{"train_examples": 39062, "n_mels": 80, "norm": "rmsnorm", "head_dim": 32, "fused_qkv": false, "qk_norm": false, "residual_init": "none", "max_precond_dim": 1536, "one_sided": false, "adamw_lr_other_params": 0.0027, "max_grad_norm": 3.0, "epochs": 6.4, "final_lr_fraction": 0.01, "adamw_weight_decay_other_params": 0}
Rows from block 6, named by matrix and row number. Rows with one number belong to one neuron. Each number is 500 + 25 x the weight over its row's rms, rounded and kept within 0 to 999. All counts start at 0. Numbers have three digits each. After the name is the row's rms in percent of the matrix's.
# gate: first MLP gate (model.blocks.6.ff1.gate.weight, 336x128), inputs 0-63
# fc1: first MLP up (model.blocks.6.ff1.fc1.weight, 336x128), inputs 0-63
# fc2: first MLP down (model.blocks.6.ff1.fc2.weight, 128x336, transposed), outputs 0-63
gate.87 069:505500482514481487506466547457503512508513474515496485478465479499486517483487497507493538508506542521506486515480515499504512544538454539472478487474488519504500560490516529518541530500478498
gate.88 105:501486514544508492469504533536527480500450537484531526479509503500473519496489556505495509493512539493490485504496472517530529508436471487503431503496528569442552466485519491522472489510518528
gate.89 093:448509545492497513491477508496489526501472498531538519474457526506503494479472521550489509519483502520504489499489525493513495470488510539463501570545503442491470488498521541456498463500504521
gate.90 119:499529504504480536505515518545501489502496521505489515492551539454479509466503501545459529438500538537509514515530531500504474518544525512477511437483492458527511507460481479516487500487506508
gate.91 096:483478487509497447515489500517535532465511526452503475537483521506480485456529481527473515476483487524522516477518510507530445494486551527483478444497519455499540488506506530527518500510525510
gate.92 070:519472529506495507522481477490509527508500466531451523468457475491496511454519449499478531542483507545497519502518486515462502562475513548494477513497537512506501495510523522476520489504528500
gate.93 087:547464515467461510525489501476486543508489469491515502506496507478473493552487488479504512541505476472465493488494524548461455491505504503505500529459505464486491508494497491516505527459496506
gate.94 105:515462488478483464478488502493480561504505491523457486526469508498473560523490457510461555490484503456479494522514510500500498494550521526545540501454494467462495519518527518520505524469480471
gate.95 090:462466487494539518516534461488482512474458494503496472529503527492474539490491522499499504509492521472497493463498495460512530478512491526449449500525467536520487495496541522489519490495498507
gate.96 094:521507471480496469461510489541530497509486502471510462465479501515510490496461443523509523533514491528521514532450512462503508441511523505494507513511479487543480494498490516473521483456480454
gate.97 101:480477493464451511453494517486472526478511480504516547476514490493511491486462512521486507468470521488479478525549493519562506512520455504492553492489510491511527495462501468525491472474526554
gate.98 082:544518485464531515457495508518501509458500450514531478504473485540522534495482502482511496472526483498474526532522545512511480499479496506481548515445475534543520516478461494466531532509499477
gate.99 076:495494540549504520466508496511539526495517497520465483489502480479431519460518500460491501501480508537497523495480504546474478476534450537524508493491482511463501532496560478473506489512484501
gate.100 079:468518523512475506497427471456511520475508527504507519558515532483526503485470496500499511515540516505534467507479520476516466501508518510491503499499464553478510522518530512537511536509532532
gate.101 114:503509502505527471508500572510474499532521502524504476516494501537520457471504535508497588539493490494523462523460501530540509487534481539532464505464500500513495493489538502521526500558491459
gate.102 096:497485529517526502511462436470454527519478452498451512538506550515494517502441499493524512513497481547507516518495538471526476466536560471521519509484519496488520490520493494537483493492538540
gate.103 093:528472483488472492510535484541517482498503486516480543533484530473512530487491488494475515464482513539499473479510506494548476494502454510478511500470534477546514499537504507528503513526486506
gate.104 129:498506537478466520480540467497518510471528491525493480446479489516469474490520507530505529496504483504512497519574501499532505525478454466514515545474509535471535497497489520512499476491493454
gate.105 104:483500472491430521476525497508515477499503504515500521525471492503489513485451508550506503483473495486508508490479475483507493529511504480497527499466511540499512455515485528497546512544544454
gate.106 099:460512518522521480506455501519528502473528484499498550517494488499507491516508508513487527520466473476485505525496492501479535494488469526503512497501530521512497521495480492538490492442536558
gate.107 108:490543487473548510493558551514522503510500487541470502481507546478500540514486512482520490493495470493533529453512527481520506459547484509495521513511553506463471523493532499516543524475475511
gate.108 115:506506510499504507510519537526539515513462525500489467541504518501479500496486563537475508495505555501501478525499492501475557520509542551502474488479494449483548453501472512524486516510485500
gate.109 107:465445504458541496521476540538537519514498489499502473530497496537469519477516548508510509501535498515474466486512477505512478471552494515474484462492520521528516497522519514536514483505516492
gate.110 083:512486546475504442509473475496545491486533530528551517476469516455494499486517531502528503551507523550503493504504512524501516549508487517461480502498505469509504473502460502504519490470519460
gate.111 105:491496512504463490515499510503544486506466478522528498482484515476490505462519545557503479501471521493514536519484497513525476495502515491490444521498560489476564497486507440512527533510525507
gate.112 080:502493501540532482493493560482499483511479470511506484511503515511535509521509498495495543518486554511473500467507489497488510503519492467539456504522498525488505496464469502493529506476493472
gate.113 113:532501512536485493519464478559494477483473505490568504511469493521468480491517464524496483516525471511473494531537489533461479478523546507461476479519469529507530489488573532501497500501519480
gate.114 092:501518560480472499534485459520577499494468469468494523442519474536530492532493490494543488474517487482473482515517528481475519496504522516500504524535516493454489489515547541490495482499497496
gate.115 076:506522515488498457495493503492559506495480528516497519509491519493482497536495523517488483455505485508497465528508492489479453516587515498510508410489508527506518536505476505503488497501505532
gate.116 097:514519502512487509499486490455525512528476455464469511524442514474517475463467526515513517449478483508481478506544487515505534505523455537494481526466482529522497495509471507474471459498506528
gate.117 100:507482562493526468511549486518492532503477501494500516523462489485506490543506529508493550498572510468462473504475514502508473493540512485492450516495515523528521500540501510494538549492477513
gate.118 105:529468489492477516572510476509499466495537521503492507569555501470500477469492513486466500502523468481480480559532454497460510540469516485454533496480524504508496525502502551506512492491524510
gate.119 104:501498505487515514500463516501502469520498526510502500497495491506529475515494483483455516530489490542481460530449508502541497508488516485521487497540484478507486552486447538526560536489519495
gate.120 081:473487523538482520489473492494457516491528448486458516492516522542489473522471530495453537471511549461459439492483499510545536504503496487494479499513478509521467521501528491473486496471514524
gate.121 134:528493491547513522534531532488484523500470522468502497525509493516498505474475549532530483510491511516499507555456496505518523489474541527491497489445507480529514469512527497564523499501543514
gate.122 083:481501525503500479540469482511513496472483465555519473526537530496487487496455501505491521520485493562541504518486501493504476472444533502492502479489479534504495478525517480487513450517505548
gate.123 062:507471492510468484473522518522531470522519486497507470549492496510506547460492491500475475522516588494509504562526528499471485527456487526514491496513496526532505537521553462546506536483545500
gate.124 099:508517504524486476571465459439475516504511488523507483529489544512495480507497450460503505507490490512482475522525463476507506521527499524506474476490579528502452490493520489464493493510522470
gate.125 117:500498502462497452510449492506469504487473520484525493510535463465476519524507526491530492498520487512498555550491494445493530516499471524494485488531497526521514509502528500507433544507538536
gate.126 109:533488499514504462472483535512514497504505508475491466536454483489498514539450441521455497521442487517494461522504530498555487531507500528461494526515530531507476550482520494527461479510490496
gate.127 075:511485490558526494500528488489523507510490504528490508508449499519549496476484465495490530491501520551505482470542454508530515484532521502534507477459483535538537530530480524509457477489498503
gate.128 123:511522527500479482476482506522507522497486516499531476467540424468514465470543507496511510504483498465518486481516484475565512453497517502484524478521534506471516532491488500497500478516477458
gate.129 127:506488503498453491499507467497453522487476536475531504490504520470487550454480479528484462499506518504452465517497494565493531519535496535467511478519483549497521516496500480477497493486523521
gate.130 095:504511482532476557493480470479484556526537497498554513526482488476492481495494488485461457530497479448508495513486492545504541523514512505525529511506502530504521461467513495531524493505492492
gate.131 111:460523526493535520503556507511492520494464462490525514516499527518509479502474479480507452517509564492506483526463486495521508499501462542474535512495549512492516452492521490539561517478510490
gate.132 088:471518503492461482501475521493449508499498495467519528491474499480490503475477434534486474496491525518508486505528521505474519464490476502533461489472499508538523493526516545536552523488532445
gate.133 095:525577524486498518461508520466516505502488487510524475534484527507495512480513486543491495474499513513494468479487463489499460498478504525564521503508541487495466497513490492535488545483507546
gate.134 096:516478517522470505482463454489466528470524436518527494513515495494513503484485477478516488474486510509538490515495460479528527471494504486516530435469482488479512502458522477493486523488534488
gate.135 106:532501493471485496530521524536499506508533488543522518534504538536476494483494488511510492515469514530487503534475544516523455507481474525509529494519522503531526473473524534474500529507511512
gate.136 096:464498529498462489522481531443502486495490495491494482532514461481468471510507525495504516532489539531497501511508475509517460489513543529496511478521506496504518515531497515513510520483518473
gate.137 093:518527526510507518519475489491505470499521477504488494524489530487501503467458493510531532527494519468515475477509501530527451519546458485522491497532541522535518521497539507521480486498544478
gate.138 093:504515484480525501509477485543504488527458482518522491424508513454503460460484504524552457486506483521524470552488504504511509529517494504493540541477503497501486534527489476493491485491483497
gate.139 079:470495547474496510494496495518517465432504484533535508492541460507495539521439494500499533484487503506487492496476509523487498543514553461519486526476495497472525483470491514519519488518505475
gate.140 089:527517487510496520509511531476509516508536506471467512486482529467448477457522485524506515477486513466493482490483529523485526463509448478522487519460511534495472515534500482453516476473533512
gate.141 118:485525487488485519461509521497490466530458470501520510472517442450504520436447493478522513510477489504539501517496525489540510479519478503506554472497473493509502516492518529460507495478501498
gate.142 101:490501535494486501479469513554482520468506552512508470456526487494500531490487518516474523476477460469490451503493562509511531507509508455489479427479514482527487470464485506558492480531497490
gate.143 126:511510506501504493478538465460530514518522467472487507523522520529491469502485489492482531477493519478477474483488509479542498473558500503524493498498519521534490533553510543491519512525555497
gate.144 142:508518519539565495544520446508469510536481500484484500483489515495481536510517503525525484546490448475513520505477532478508513488516503522484504544508514560483492537505508488512494507472497511
gate.145 091:512482469523517496490506481479547511523491535508478460538493502500516545487495495548455526525504501518546530530447555458506507519500488506527500484541468519534492495503487503537506494484493454
gate.146 113:505535513517508545500527516510531489530459502511472498484511512519471491501515496487517524511506506500528508489510475518546512527478491476522524503530534505457487450531528492517532497446471502
gate.147 094:481501497510497503492526494494507511505474502511490523486473520502516483480518500472453524467458487516491524468489456476543500511465538516510505500480465495534496470543451510493522506463523470
gate.148 089:489512475490472483537536537491482473472506507506496497539502522415527516506457489505496533459518497547532501537499504546501521528568521511482490495507478524485504531479479510505507526493502515
gate.149 088:479514502507495491497449543500565499498485450503486479523504507478508494507464459455478495510441527506493473564499509505517531501512516488446512496498518489493521510452494476474540482470461496
gate.150 104:510535447513443497484524528510501478513476512516505468501488496458514517490501504511489513482482481496522512551476542489500498516546531524495502458544542469491490523494469523541473527488529479
fc1.87 075:467501500499489511490539547461507484524474509518523459539520536522530512533473517504490526482444462499451496476552507456496537560476476494497513518468460471522498474527523496496475492505486486
fc1.88 109:485502522478492445469489489500529568497484509486530502503497501468495480536533462513515524486518491467502510438492573515541499500485483495515490499503468501519472500494453524499480490478488476
fc1.89 094:455501463534501508491519535504492501508486506495470497482521507479493469535496499470514454500462526503538478498503505489502519506508496499532508507543498485522505479463468515451472530554522500
fc1.90 115:477490472525491494498468472480481494517496452495536500502438460515555475512543498483504451515496496486492499506478484534489510497454521472485492547515480493498466502523481488471522494549494516
fc1.91 084:510513539548525512474479511508496517493502498515478517498490433485498551528440481512503498540508522500487498471508495509487486478490515544507507505482464524452527508523531456524496511513467497
fc1.92 072:488503499512539501476459521502478505519471490463455514531489493534534538475496506521491517469458525450513488543476524477483484533531512494520484496479505501517505503463542471504528474513443498
fc1.93 095:512523498485479491532500461498458534520499506492504548477478543479460495517487541463487485535477479482493501484489534511458463509498523518539536471451481524504481480462513492509474514482536508
fc1.94 109:533500482518511532536488482491463497479519515528472500512481499485466549477518447546427526488445557468481498494502476493483466485516505448537507489521481462465476499488513494457488513512498507
fc1.95 089:499503496486523472546522517484536427510518467482479487485505501525510521502503489547492519549475520497497524510479564490520461512540508488514507498501453477471500502470444507530503492463485469
fc1.96 107:509498441481523496466531492543485463540500528505521498501467474526515516491512475516514472507504564519497533505446504426491492499494510494497503560535506479542489518499518522472486521495496478
fc1.97 097:502501509481486469537529498497545491507541482533514553505518485493495490497512517557483474502473491497488502517574487502505417493477473503506548513507500477476507500478485499480490448496541538
fc1.98 082:541480509478528512497481488511479545489504493495498518474507482534502550485502459485514485495478482491445531497494500491499506503488495462532432500468535499520462515505475492475542474508474469
fc1.99 077:498484505456505450542517503458481477530517484506530504486493496486562499514439481516499463486536434463497536513477540479552508528447532484468505524519535523522505450523480538510503526495534494
fc1.100 080:513468478507471477507505481460456523491496507520530482523458488501511481487525469507553488475513498472538517533452489520466499505490502475536531520490473493499488520503544513532451521488498465
fc1.101 120:526513554540479491510483527488504503519484549464492489544494482493471484527506545511490502493509471524493498462524485456525529511498488496493496534483489524511531504545578527512510525522520466
fc1.102 101:479521584516514519515507466469487508493474471528466465518508532492483571515480542511496524529549510514495491522520544488492505482512490489476502538487448474477504509524523506530509501451496507
fc1.103 092:479520524520500502469547510524472518501488525472499495496500488502497477494482480495531531511556515482522523493497491507492525532471519461516507482497484464510509488436517479484512425490511466
fc1.104 124:477494497522515493525489514478503500486459481474488520489511437534458541485499497496483484498523485533498529450482509519536467514527464491529473558517532514483515497458533485483508483485476479
fc1.105 106:463482511531551539495480499535512522475476510520529513474459571493465486508504516502462474473551485497506519501539499467510463473525522497525510501489530467484503473474515519506490475512553513
fc1.106 101:508511513521480524511531483500519452468506497469499467486474518468523513538509546525472454460517500511535526489506474518478495543493472529509515480529502482492531442503505485490474465507490502
fc1.107 120:467479493538477504455472498514513470470520521508521493493514484491491529502499527499518487466529530542464516507481511478491506510499532464496512462529485506500485501463453539518438490511477531
fc1.108 109:525521542500489518531479518526551542487475502485523468511489503492504486490518524516508452493501525497510485510510497472520593497491508537503492470489480518493533475511492472536481506525532453
fc1.109 104:525517508541493523505535489480473529471462510500517506462456485490558509516497455522517483514486535522508537489501472498493494494470478501517503515544469517479511519507497526471466478520485461
fc1.110 081:499519516519457511513506517522473504498493520488534493503487512471527473570535491499504514515464462493488494478499531461448483475484504513486534529508470541463494534522462480499459473507486516
fc1.111 113:499548477511533514497533481493515534490546556480488482511522551484501509528503459513491480504531477487468479458480505496509498533503480508494555516489472511510459504544465560509524484496471505
fc1.112 081:506493525495483511524528547527461524472503501531510446483548492486511510539486515528509536522477541461466484500520490481514497506483525518498501500523486506486468497526450526542528464493492531
fc1.113 112:506478511547480494538477428533512497493485519498547475511480472496466485510477479481481500504520486505491512526511489494504499459500554496492506499524475493502483490494549555507485485504521462
fc1.114 099:482481503553517507575494495518520456508451444481458524487495527519468490474476488492533500512495482465492499499493545516510497461529528496448479487527501520497494546522532497502500434491465496
fc1.115 075:507504547511497505532467493500484531480526504495502511444487493518535520513450531520481536510501527480493525554452532495533494503474498500512530495481511506543474496516501486510514486472444481
fc1.116 111:496517509475500478464491503507456506501490481465490522486492515528494497501485506478502502463530493492519495515514524529548496476512461512469508537517470507547508516508490518487529555495540522
fc1.117 096:519502490500454526518522499487487467463509482511497509465513483498500526472483471476515508491496547498519573500510477514496534494482508503530515515532495541519487513471500485508491478440491494
fc1.118 100:510475461446505501535485488496495489501488485490470527520513492497517488497501487523473491506538527539455471515540491491486470517492519508462536467447504548547507530516477560497507514465488510
fc1.119 106:510495493535491497514512511493510532451475506529491509489503500502499541510505542483507488467546531497508510472566484497500517520487495502514506499511497518472537478500503481555474462461508508
fc1.120 087:492550460486482512536512531477449514534542499492456500506521490506494506521465501507421521506506499479490507496518481463493485493516494508465496493497496543523489511527501509524449538482483453
fc1.121 137:532505530539531489553490493501496485486506506472538491519480468531525493514460517500531508506493508483511487525486512484502490506482527518511516471463501476509535505466492505575517503513509506
fc1.122 097:495555517488488500507474509512498514511497505472510497513511429480486467522508520472494489483514497504462498505490551537454505482505506519468501512522496515560529505499483485493477533498542512
fc1.123 061:513448418554483503502498481511482507486528483518491473488487489494512482495482522509531503481525477558442525503486502511520464493483489488551458500490470463543469509511472496505533482499543528
fc1.124 105:537511489457499507509457529551491512522509478537495505459506502521508481538490534487487505521515518473459529564494481559512492509484511520436505509541496497520548535511491510498523517520495501
fc1.125 108:479512462494484517498537517499484507516519487497484509482485503489477549522496498506483488489502518462480464424502486490508505457519495529503538513487483497531472489504498474508526462503437466
fc1.126 104:510490500517498484478502530481513492509478508466497470534491486489486526547482433522463492524424508491494477508531506512523513525478493537489497480525520514514483567517541496505529481476528494
fc1.127 077:555469534490520488494485512475506480496493493483560481475494514507562483496487497518512519514498514499502493478482459525525479514497539487464537505527484497536482514518518525504506548458509471
fc1.128 127:470466485489514513444509492463483476489512498499472536547459555514496511543463485493495494523501497507493561495471497533449492521491535486520486536499507502519492478493479481531519518497520523
fc1.129 108:507511513519491497503516485479485473485494493493505482533485519460527563487482486535515487549489512535484487485458511534476510508555474526462517547502507526533525521511487495488513507519493573
fc1.130 101:534498549519491547477458514458495560471481522525500491513518557492503519521530477511555532501503517495531549514508483494504531532513514524532524536507499507515525544498531483475472494466490529
fc1.131 113:461489488503476472478496520480522489452478540510478505512551506529497472480538497486512484502475478525494522465514507480497505497524559493482474534534522497506477530493513498462492464536485508
fc1.132 093:520508521470490478495545482493503494520513473456534490512424530500520486479489444502480491473524498511484519484539501471537483486457465507506520503484513466553516501520515541499541496514495500
fc1.133 094:457455459525500487522471547496457551487472501536482501413500498507445489495488523494485500501546517490513496525500555505541506503543514493497426507463484520539509488506516525443534454508512492
fc1.134 090:480485504490522508492464520523535478495504542487467468506489502476528499521515486526500523579523508468476515479506465459504452528548493495512490507504492499502469489547510527559476513473517506
fc1.135 114:528511517540506541515515505525490510483548460539526502526501498521490487495531479520523548526469511489500509501532490482495475524435479510481547527503521505490514500468497508476502490497497494
fc1.136 109:524513481493513510479518495515472513511515519511530548474478540517551514502488488514538462469487446456514500466473520492510518513484455491501479540479520509484482493467473483488493491512488534
fc1.137 091:530491482494521480518507543501507501454523484480504489500513453507515482496455472497480496496468540496467502506501502496473472556529474519487511463527510529497507551470525528480524506486544519
fc1.138 103:460481475494487496540484542474443500531512485529411508507474505503478486489527509459511510498475516518529544532531486479539480508486507495500504489541497491481482475535487511504484465476475446
fc1.139 081:475489519542534434517472495460446478508456578535494448472490437506467494488483516498541488523485499500484485518506498507491498529500500481506493484503498512486501517495472523490469494529512518
fc1.140 093:528520516537505511530482514520507489485495524473505496508506535513511488455554461527474492498446527469482505480517509478505507524534484476526515511485517485463472511555528474540496467472510499
fc1.141 126:501471475476503542461509524495519545512508492526463470526454509500517501516481503501486512503532533509496512501453464481477477530464478500519486513477477488538479432478533535501493498498475513
fc1.142 093:488504506497531490544503525460529534506505503501516485558528490468499515471510474533536463513519484472498496492477522477498475520535518502413528500479493524491486516477497510574500476502497465
fc1.143 117:501512508515485505512486501509505499496470507515512480480521491475537463535512537527499471491532482546542499489523465517487555511497508465468482459533505472502504474512487502502510537499459514
fc1.144 159:470524488461477516498489528530516465482515482516499494517494485505548472455484511466463526488473518459522485519535487508479517526492489495516545437517483469539490496497521546501487468522503506
fc1.145 086:550505516515511490468491502514482487533501461468478550505511463509476504498473494474513516521414514472483499498483472529497489512510468574498477524475487503482514500527518479455514481489480498
fc1.146 112:506507503481488540513535522525507518514490476544498507515534500512461454509505499495517522497511528491560511492518473541524509509480503471482507510500534491467520444500538511502545493471460515
fc1.147 098:477512515515508519507500481531506516482445460511460490566493505505477490485539511491463551445482516512488491463482498474531526489483544477511496498523455493524507507517445482515526536494516480
fc1.148 100:533502499441508491510537498461462549501520524485464526532495533502523554486489503520476467496500502477455497518505459492476515505513490516489530533561476526520516511541527501433504453468512542
fc1.149 085:489488462492492505510525455546480512498511542506512536477521505481486533504540510522525529474553490479501520494528473499498489484490523504545487521479554496528526532510512511512511510550501492
fc1.150 110:490527454513457497516539505485494510486500508524516462462489513486525499519499502504487522486506479485529503525474557487502521518554557495496507444540526501501499505504479531538465491457534460
fc2.87 081:480493474481536515483481437526479488516514491484504561474512478495463485489509515533488475489526557493485517489475468440475488489544491508496492511497532487439524510487486473511481540501478508
fc2.88 096:502536516482497477444490509517512461479481471481512482498490521550499504543522506536482517532515514513500509472508512527464484519498527511516522510509517554494494512545446486507497500481490510
fc2.89 088:537494496498449497498512539494509501482513519495501528495443484555502502505502512492537481445479517461499493496482508500489527499470473479468497491537499536525517487508523474495483504489529493
fc2.90 121:534455503486545508524476467525488528531498534509468500503472524579495524510496492486566471483496489481480490484454467434482482502505497507514517485466507506521502495537510492486496503526492513
fc2.91 081:481467476517518479523544494487498492492483510498498450479510505518520507534548470489515521506512508544511531507538477479493454528499527508515537479480486491502555473482518521531495479467457483
fc2.92 065:509466506465500475501457497476509500497502508477494519475513464502489453493493550488462510450499484537475495506491449523469498512506490520507458490509532505461508486533521521470534479533531499
fc2.93 094:459511484526475472537471530516478486526481483496487494523526481497521528526463454540468537492494521477519474537522567513468489452482492495464507500468495519514508485521484543514546521524515560
fc2.94 107:475497488455495506484509517510519441502506492472512518469522517509491503505481514491511537475502489513468490500541481462486455474481509460479515500514501494488507483516469568511510500562541499
fc2.95 093:490484480522547487472493482496538485487532502517514553525495504515514519522506483518516484493528469499507506516446460476514512510500476506560470530476521559527507499537526529488474489516495485
fc2.96 102:467512545491511525459484477487509527478462497526492476499513498478471519475494509488521493543498481525492504541517479495467531488504479470471470444490503542496470458482557554495508509519507492
fc2.97 107:490487496488451472510517473503541476511480481477476482492455485479504496506514495510495505511479500545495581482523490529465571486530466456516447527508497506493546527532478482488471495510514517
fc2.98 077:519499451527487475499501479481494480523489501523531518511536479483453472462506452485499493520444482471500545497467472538488513509486522491495505539559509492496547479501507492537503488533501533
fc2.99 092:479503486541520530479465489493489506483528497522494543492454488461465518481526525507513516494495505515535500525535509541476538459516481520502498472492469495485503479458572440465526504502449512
fc2.100 080:503501515492464501531500535558550482507452467476481524482532485549482512514494488446519507524524471528470493468525479477480451490551502488510482514491534462480494500486509455485507531519476519
fc2.101 111:467469475500540541533503452474526525492523492454513503491509503503512518506523480486482470547550557499487469489526478495503513485513504524533515439490521490485506508459486491460545501476518488
fc2.102 094:478510535531489518494483549492483509465511525500536515496483483495554513508533517502493516538526511438554450525507515510470503522487520499476497478449498499520524463507472476548524514528502478
fc2.103 095:481511535494507501505489529508536484501468477463504534463529480492538497461508509479509446492525483492485485479456521499508496534484468466523466480482478506484498542506521508506491524546505497
fc2.104 117:451534497471508480523482495476523472511504495478483432483472536521515500492522479572443497470477470479508476557514494463513499506526536453477457517499524535500536528496526507536494470514513467
fc2.105 097:498551543489505522461479485490507507505504478487524452502475500508518544486522486492514531512478496531486473553477493510494500489522477510547523522501530515504525488527490474495539484503522460
fc2.106 096:506496518485520488481489483458500493501459452502489541506525478549522505467455486494529535530524474498490497469488488485488520499515555479516469489500475525509547486535474475513478482505461496
fc2.107 100:531563508464500478493472506497498451491523477515529521508492499496510496451489492509491490566470502526495456479511485521498536526466525524528510499480505504462476497529471506497504536535484487
fc2.108 109:540492496501540537473555524484465521500470488493509484440475540535478472528475512493499496496513543531500510491524463507525516492499511500489516474473565479509525483465506490510504512477478486
fc2.109 107:499468514506462566541480465473507511560536518492443496491513497515491520504502490489499497491503513500480532501546477498498483474498524542466510517509463470555445526535473465500487511520514519
fc2.110 076:491474499528474543507518522504527529491503474478496513472502479557442532506542514485502528482533531491499484514485499508540491506527450525451512489502504519508520492479462471506479488467494477
fc2.111 106:507464548514513475511529527509525505492519510504469486480485511508484471462496481488523517493527529496560499469526494532481494427521535501515511508515470514495490489478485502514532439463498463
fc2.112 076:472487530502513472499511519513471497520530488478519528510539500496470494477521514480521471523513503504494516514456514477488491479498528494495493560483486493491545527504512498513464507467533482
fc2.113 110:455471489515539492487505539533505503523463476493434535517496500493512504522526520521510446484509563486498466508500539485510501472517522476521511468487497500465520467485533450498495545511495488
fc2.114 086:484436484506489531457515498491502545484530487520564442504490471489519498546510497475468481533488514521524515495508502522548460497442537449492537469481475494521527513445503465480476487483512471
fc2.115 065:530480440506462505510513491505496494450531514529502479535514481520494487468508489524498504456504498470515464513502491520503485541510463519514518479506494495466511507494493478516536472494499539
fc2.116 103:491497507496508507493505506501531482505495485509492449454479472573497511514547507454484475494473544494465526518490502520500532497532558510496530547529509465528498531514503530509484482454469528
fc2.117 101:470481457543512556488438550477500460511522533501475510501509522446466522508474465510481507473505506509495496476532523500534481467486512566478519490522473518504488503526488501477472481553512488
fc2.118 103:506459507490500489539519522515540514510528454509526502492540532507465536470528550504557514508468503552497512467500517533514515495531495472518475476519514507514517510532498474480502472452498547
fc2.119 106:471470535475489481520509461498485471490519457479530477487493471490535489526509502494484545483475481459480510540513485519467533506530506480513517521516471488470487548488502492466484520547535431
fc2.120 077:489475509447489552509481498500491470506440549482509517484522529531460544485551535482540524471495478465470497491495508478520522508494480511492506503483483522490521471471532500498531529486499507
fc2.121 134:508448517518475512542523527502506544528513486517524515492522547481486485525493502489486483551484539527495483508508469522497489494486458492496513509468524482475485539445513558505501488488494492
fc2.122 094:526447485506476498494510530494502517455529515543511511496487521511485522512474503497515470463473523513492497481497441499520488494497464539490447517508485499499501502450509506506486485522530490
fc2.123 067:531514527457522505468484489496534504470485555497515509446496516536448508484529483543508486491521509488484443508492488484541507471518488509425537475490506503486487499509478504533520472504469494
fc2.124 106:505537492519504425444504453492498484459481504507502545516527499530479508525488488494479500519524488522506486544555504509507483490515505531480542483500466527538485515540518549528479520568456534
fc2.125 106:522501510477518477521516512499503521506501565464490483488508533510530499514515517525479566461506496489515522492515501506487530504469472481445520451508476472529484473497521516514525426490563440
fc2.126 126:510495463489476547492509496571550489518480528530479516516540480499504535502494527453503497476512512504501534514519505482452525485508498495485445481495558487512501525494467442493490466505488457
fc2.127 080:515521483454492497501548503487519499526497500474473469467540504507502489522494516506512494474474491473509528529525574518565523492509483503502520540546502525466503470457472466493496511530519497
fc2.128 121:519479486495481470584507527484495488486508551478525495541536476500442525503501484519509473478518526528486497492490477509517470495525489513509494484477492451529468480481533517472440482554484537
fc2.129 114:482515514513474507518548474518518531515509520512484533498504483478502485487530506530498520489529459521532484472484524496481524482453463515509461522492504430461495473486481549495493461500514495
fc2.130 096:477502506484509496504518464499468481525509466471476491450537512483507508545552493475506500487518502562488519492537534506470490491516541502488490476538520491486498512525447499488524505474534543
fc2.131 103:454512502491489488511500521531482460499507529495484501527444477472500521468528523512440499511482519505522515496545547496526521569477496527511481534537481515496498542531520504488462502553505548
fc2.132 095:491507516488444550464503483499481462499492471507475530517515471487514536505474503501531476518448518498497476531480460524440511451522513520520461540467498489475493487480487491507521523490528476
fc2.133 087:503466489520515492519524534483510439494514472502517504533468497523487481512525478497487515503488520477468486540490475492477493520477479538516562453479499530524508489459522481497464466475517505
fc2.134 105:467518493522498495501486477468532536492480487534461501521500518482514488478520536491510521440498522543510474510538539555472502444571504510475543503512475475497530512489493494546466496497522491
fc2.135 106:514463438522474489522492505536493539478503455505480528498515493493529538502502498493508487541514531551499488544474507523484524503496519491447440474478521553537514522495448514473478490472443524
fc2.136 130:538501498475510490497481495510530490489474466509506434485504513511493406507511466495507504524525478534499544498465522490520529511522476524476466485496473513502509478466484453474539497492501512
fc2.137 092:480512444511514500454501489475522487509520506511478511471487542536540518472512488477522493490481487487496485482488431525538484503486508543486521510471478491494455518465452527514525517548471509
fc2.138 092:467493533471490541492450524487484515526481528526508495476520484528519472515495514555495522468505490504528478465519490499517491476501527446522491483460520514462481449537511488509543534512492501
fc2.139 079:485512484495443499480503561509530491504491498449488508535495515512483513470534453495524468519504475507499502423497512463535447479506491493544577545497503463529464458493468496499517514479531499
fc2.140 098:465425460501495511528519471450475512464486448491487491503498498455535494488458513507482516538512491500507485471509527502490503457489506488474494500528523531496512509477497480489486488519520496
fc2.141 118:526530524498490551533525491484488456514473500491470495579470490506468510473511480484532488512514505540501448504472501508504484481521505488526491490503480464466483508503488508457470462497548492
fc2.142 093:508450503498473480475569497538511491478497517481502506472440512498496497480495530467489540506489478553525493496507491486526489508540547570508523529500484490460491513465498488506504527511542496
fc2.143 119:505506547496518513491527520484481475510504489451529553510499478526487484519534523476523488499507499525498489470502535506482497483507529534466479530471519497501496559544521507471492477488519503
fc2.144 132:508494474468507498496471490496523553517472480482501503521490481497490491503504500483479486450521492569517510489494437529501550524503495542512530524504486452517479512574548502477453526487503494
fc2.145 088:466476482491470505537525494491500518463477520496511469459517497521490539522523510506527515467499506506497514531469536447490529521512521461472521507534478458541524503502516548511521524493510446
fc2.146 117:510517486500503536498494461508482523517503451492515503495467509563494489545479527507505511518492492518558520508477468461518524456517500529515475458460512482516484461540493507485501558505489438
fc2.147 098:444497480556513490493502544517508476497505537489522471516523491493505488506455486503526505486556536489502456510479479517530532492533515507465471490500563548535520503501552534502496490516522498
fc2.148 106:477519505549528518489497463516547520511523516474507519467476511488521529529494477481533520486498495501538488533455511478457501490468514483485521565462479482483484485502501491510500481507522511
fc2.149 095:527466537518475511489487506514513484528512472515492485525538518490516499530506518494508475491448500420487504530512526519532513517517476497447452506478428520486520483505452484472482500485487514
fc2.150 109:523483513516526500496549521499526486515460441514518512549456516482463494505491520469491538530556545514534496490549505498525481451548509505500475500482532502503506522469486480530509482508498524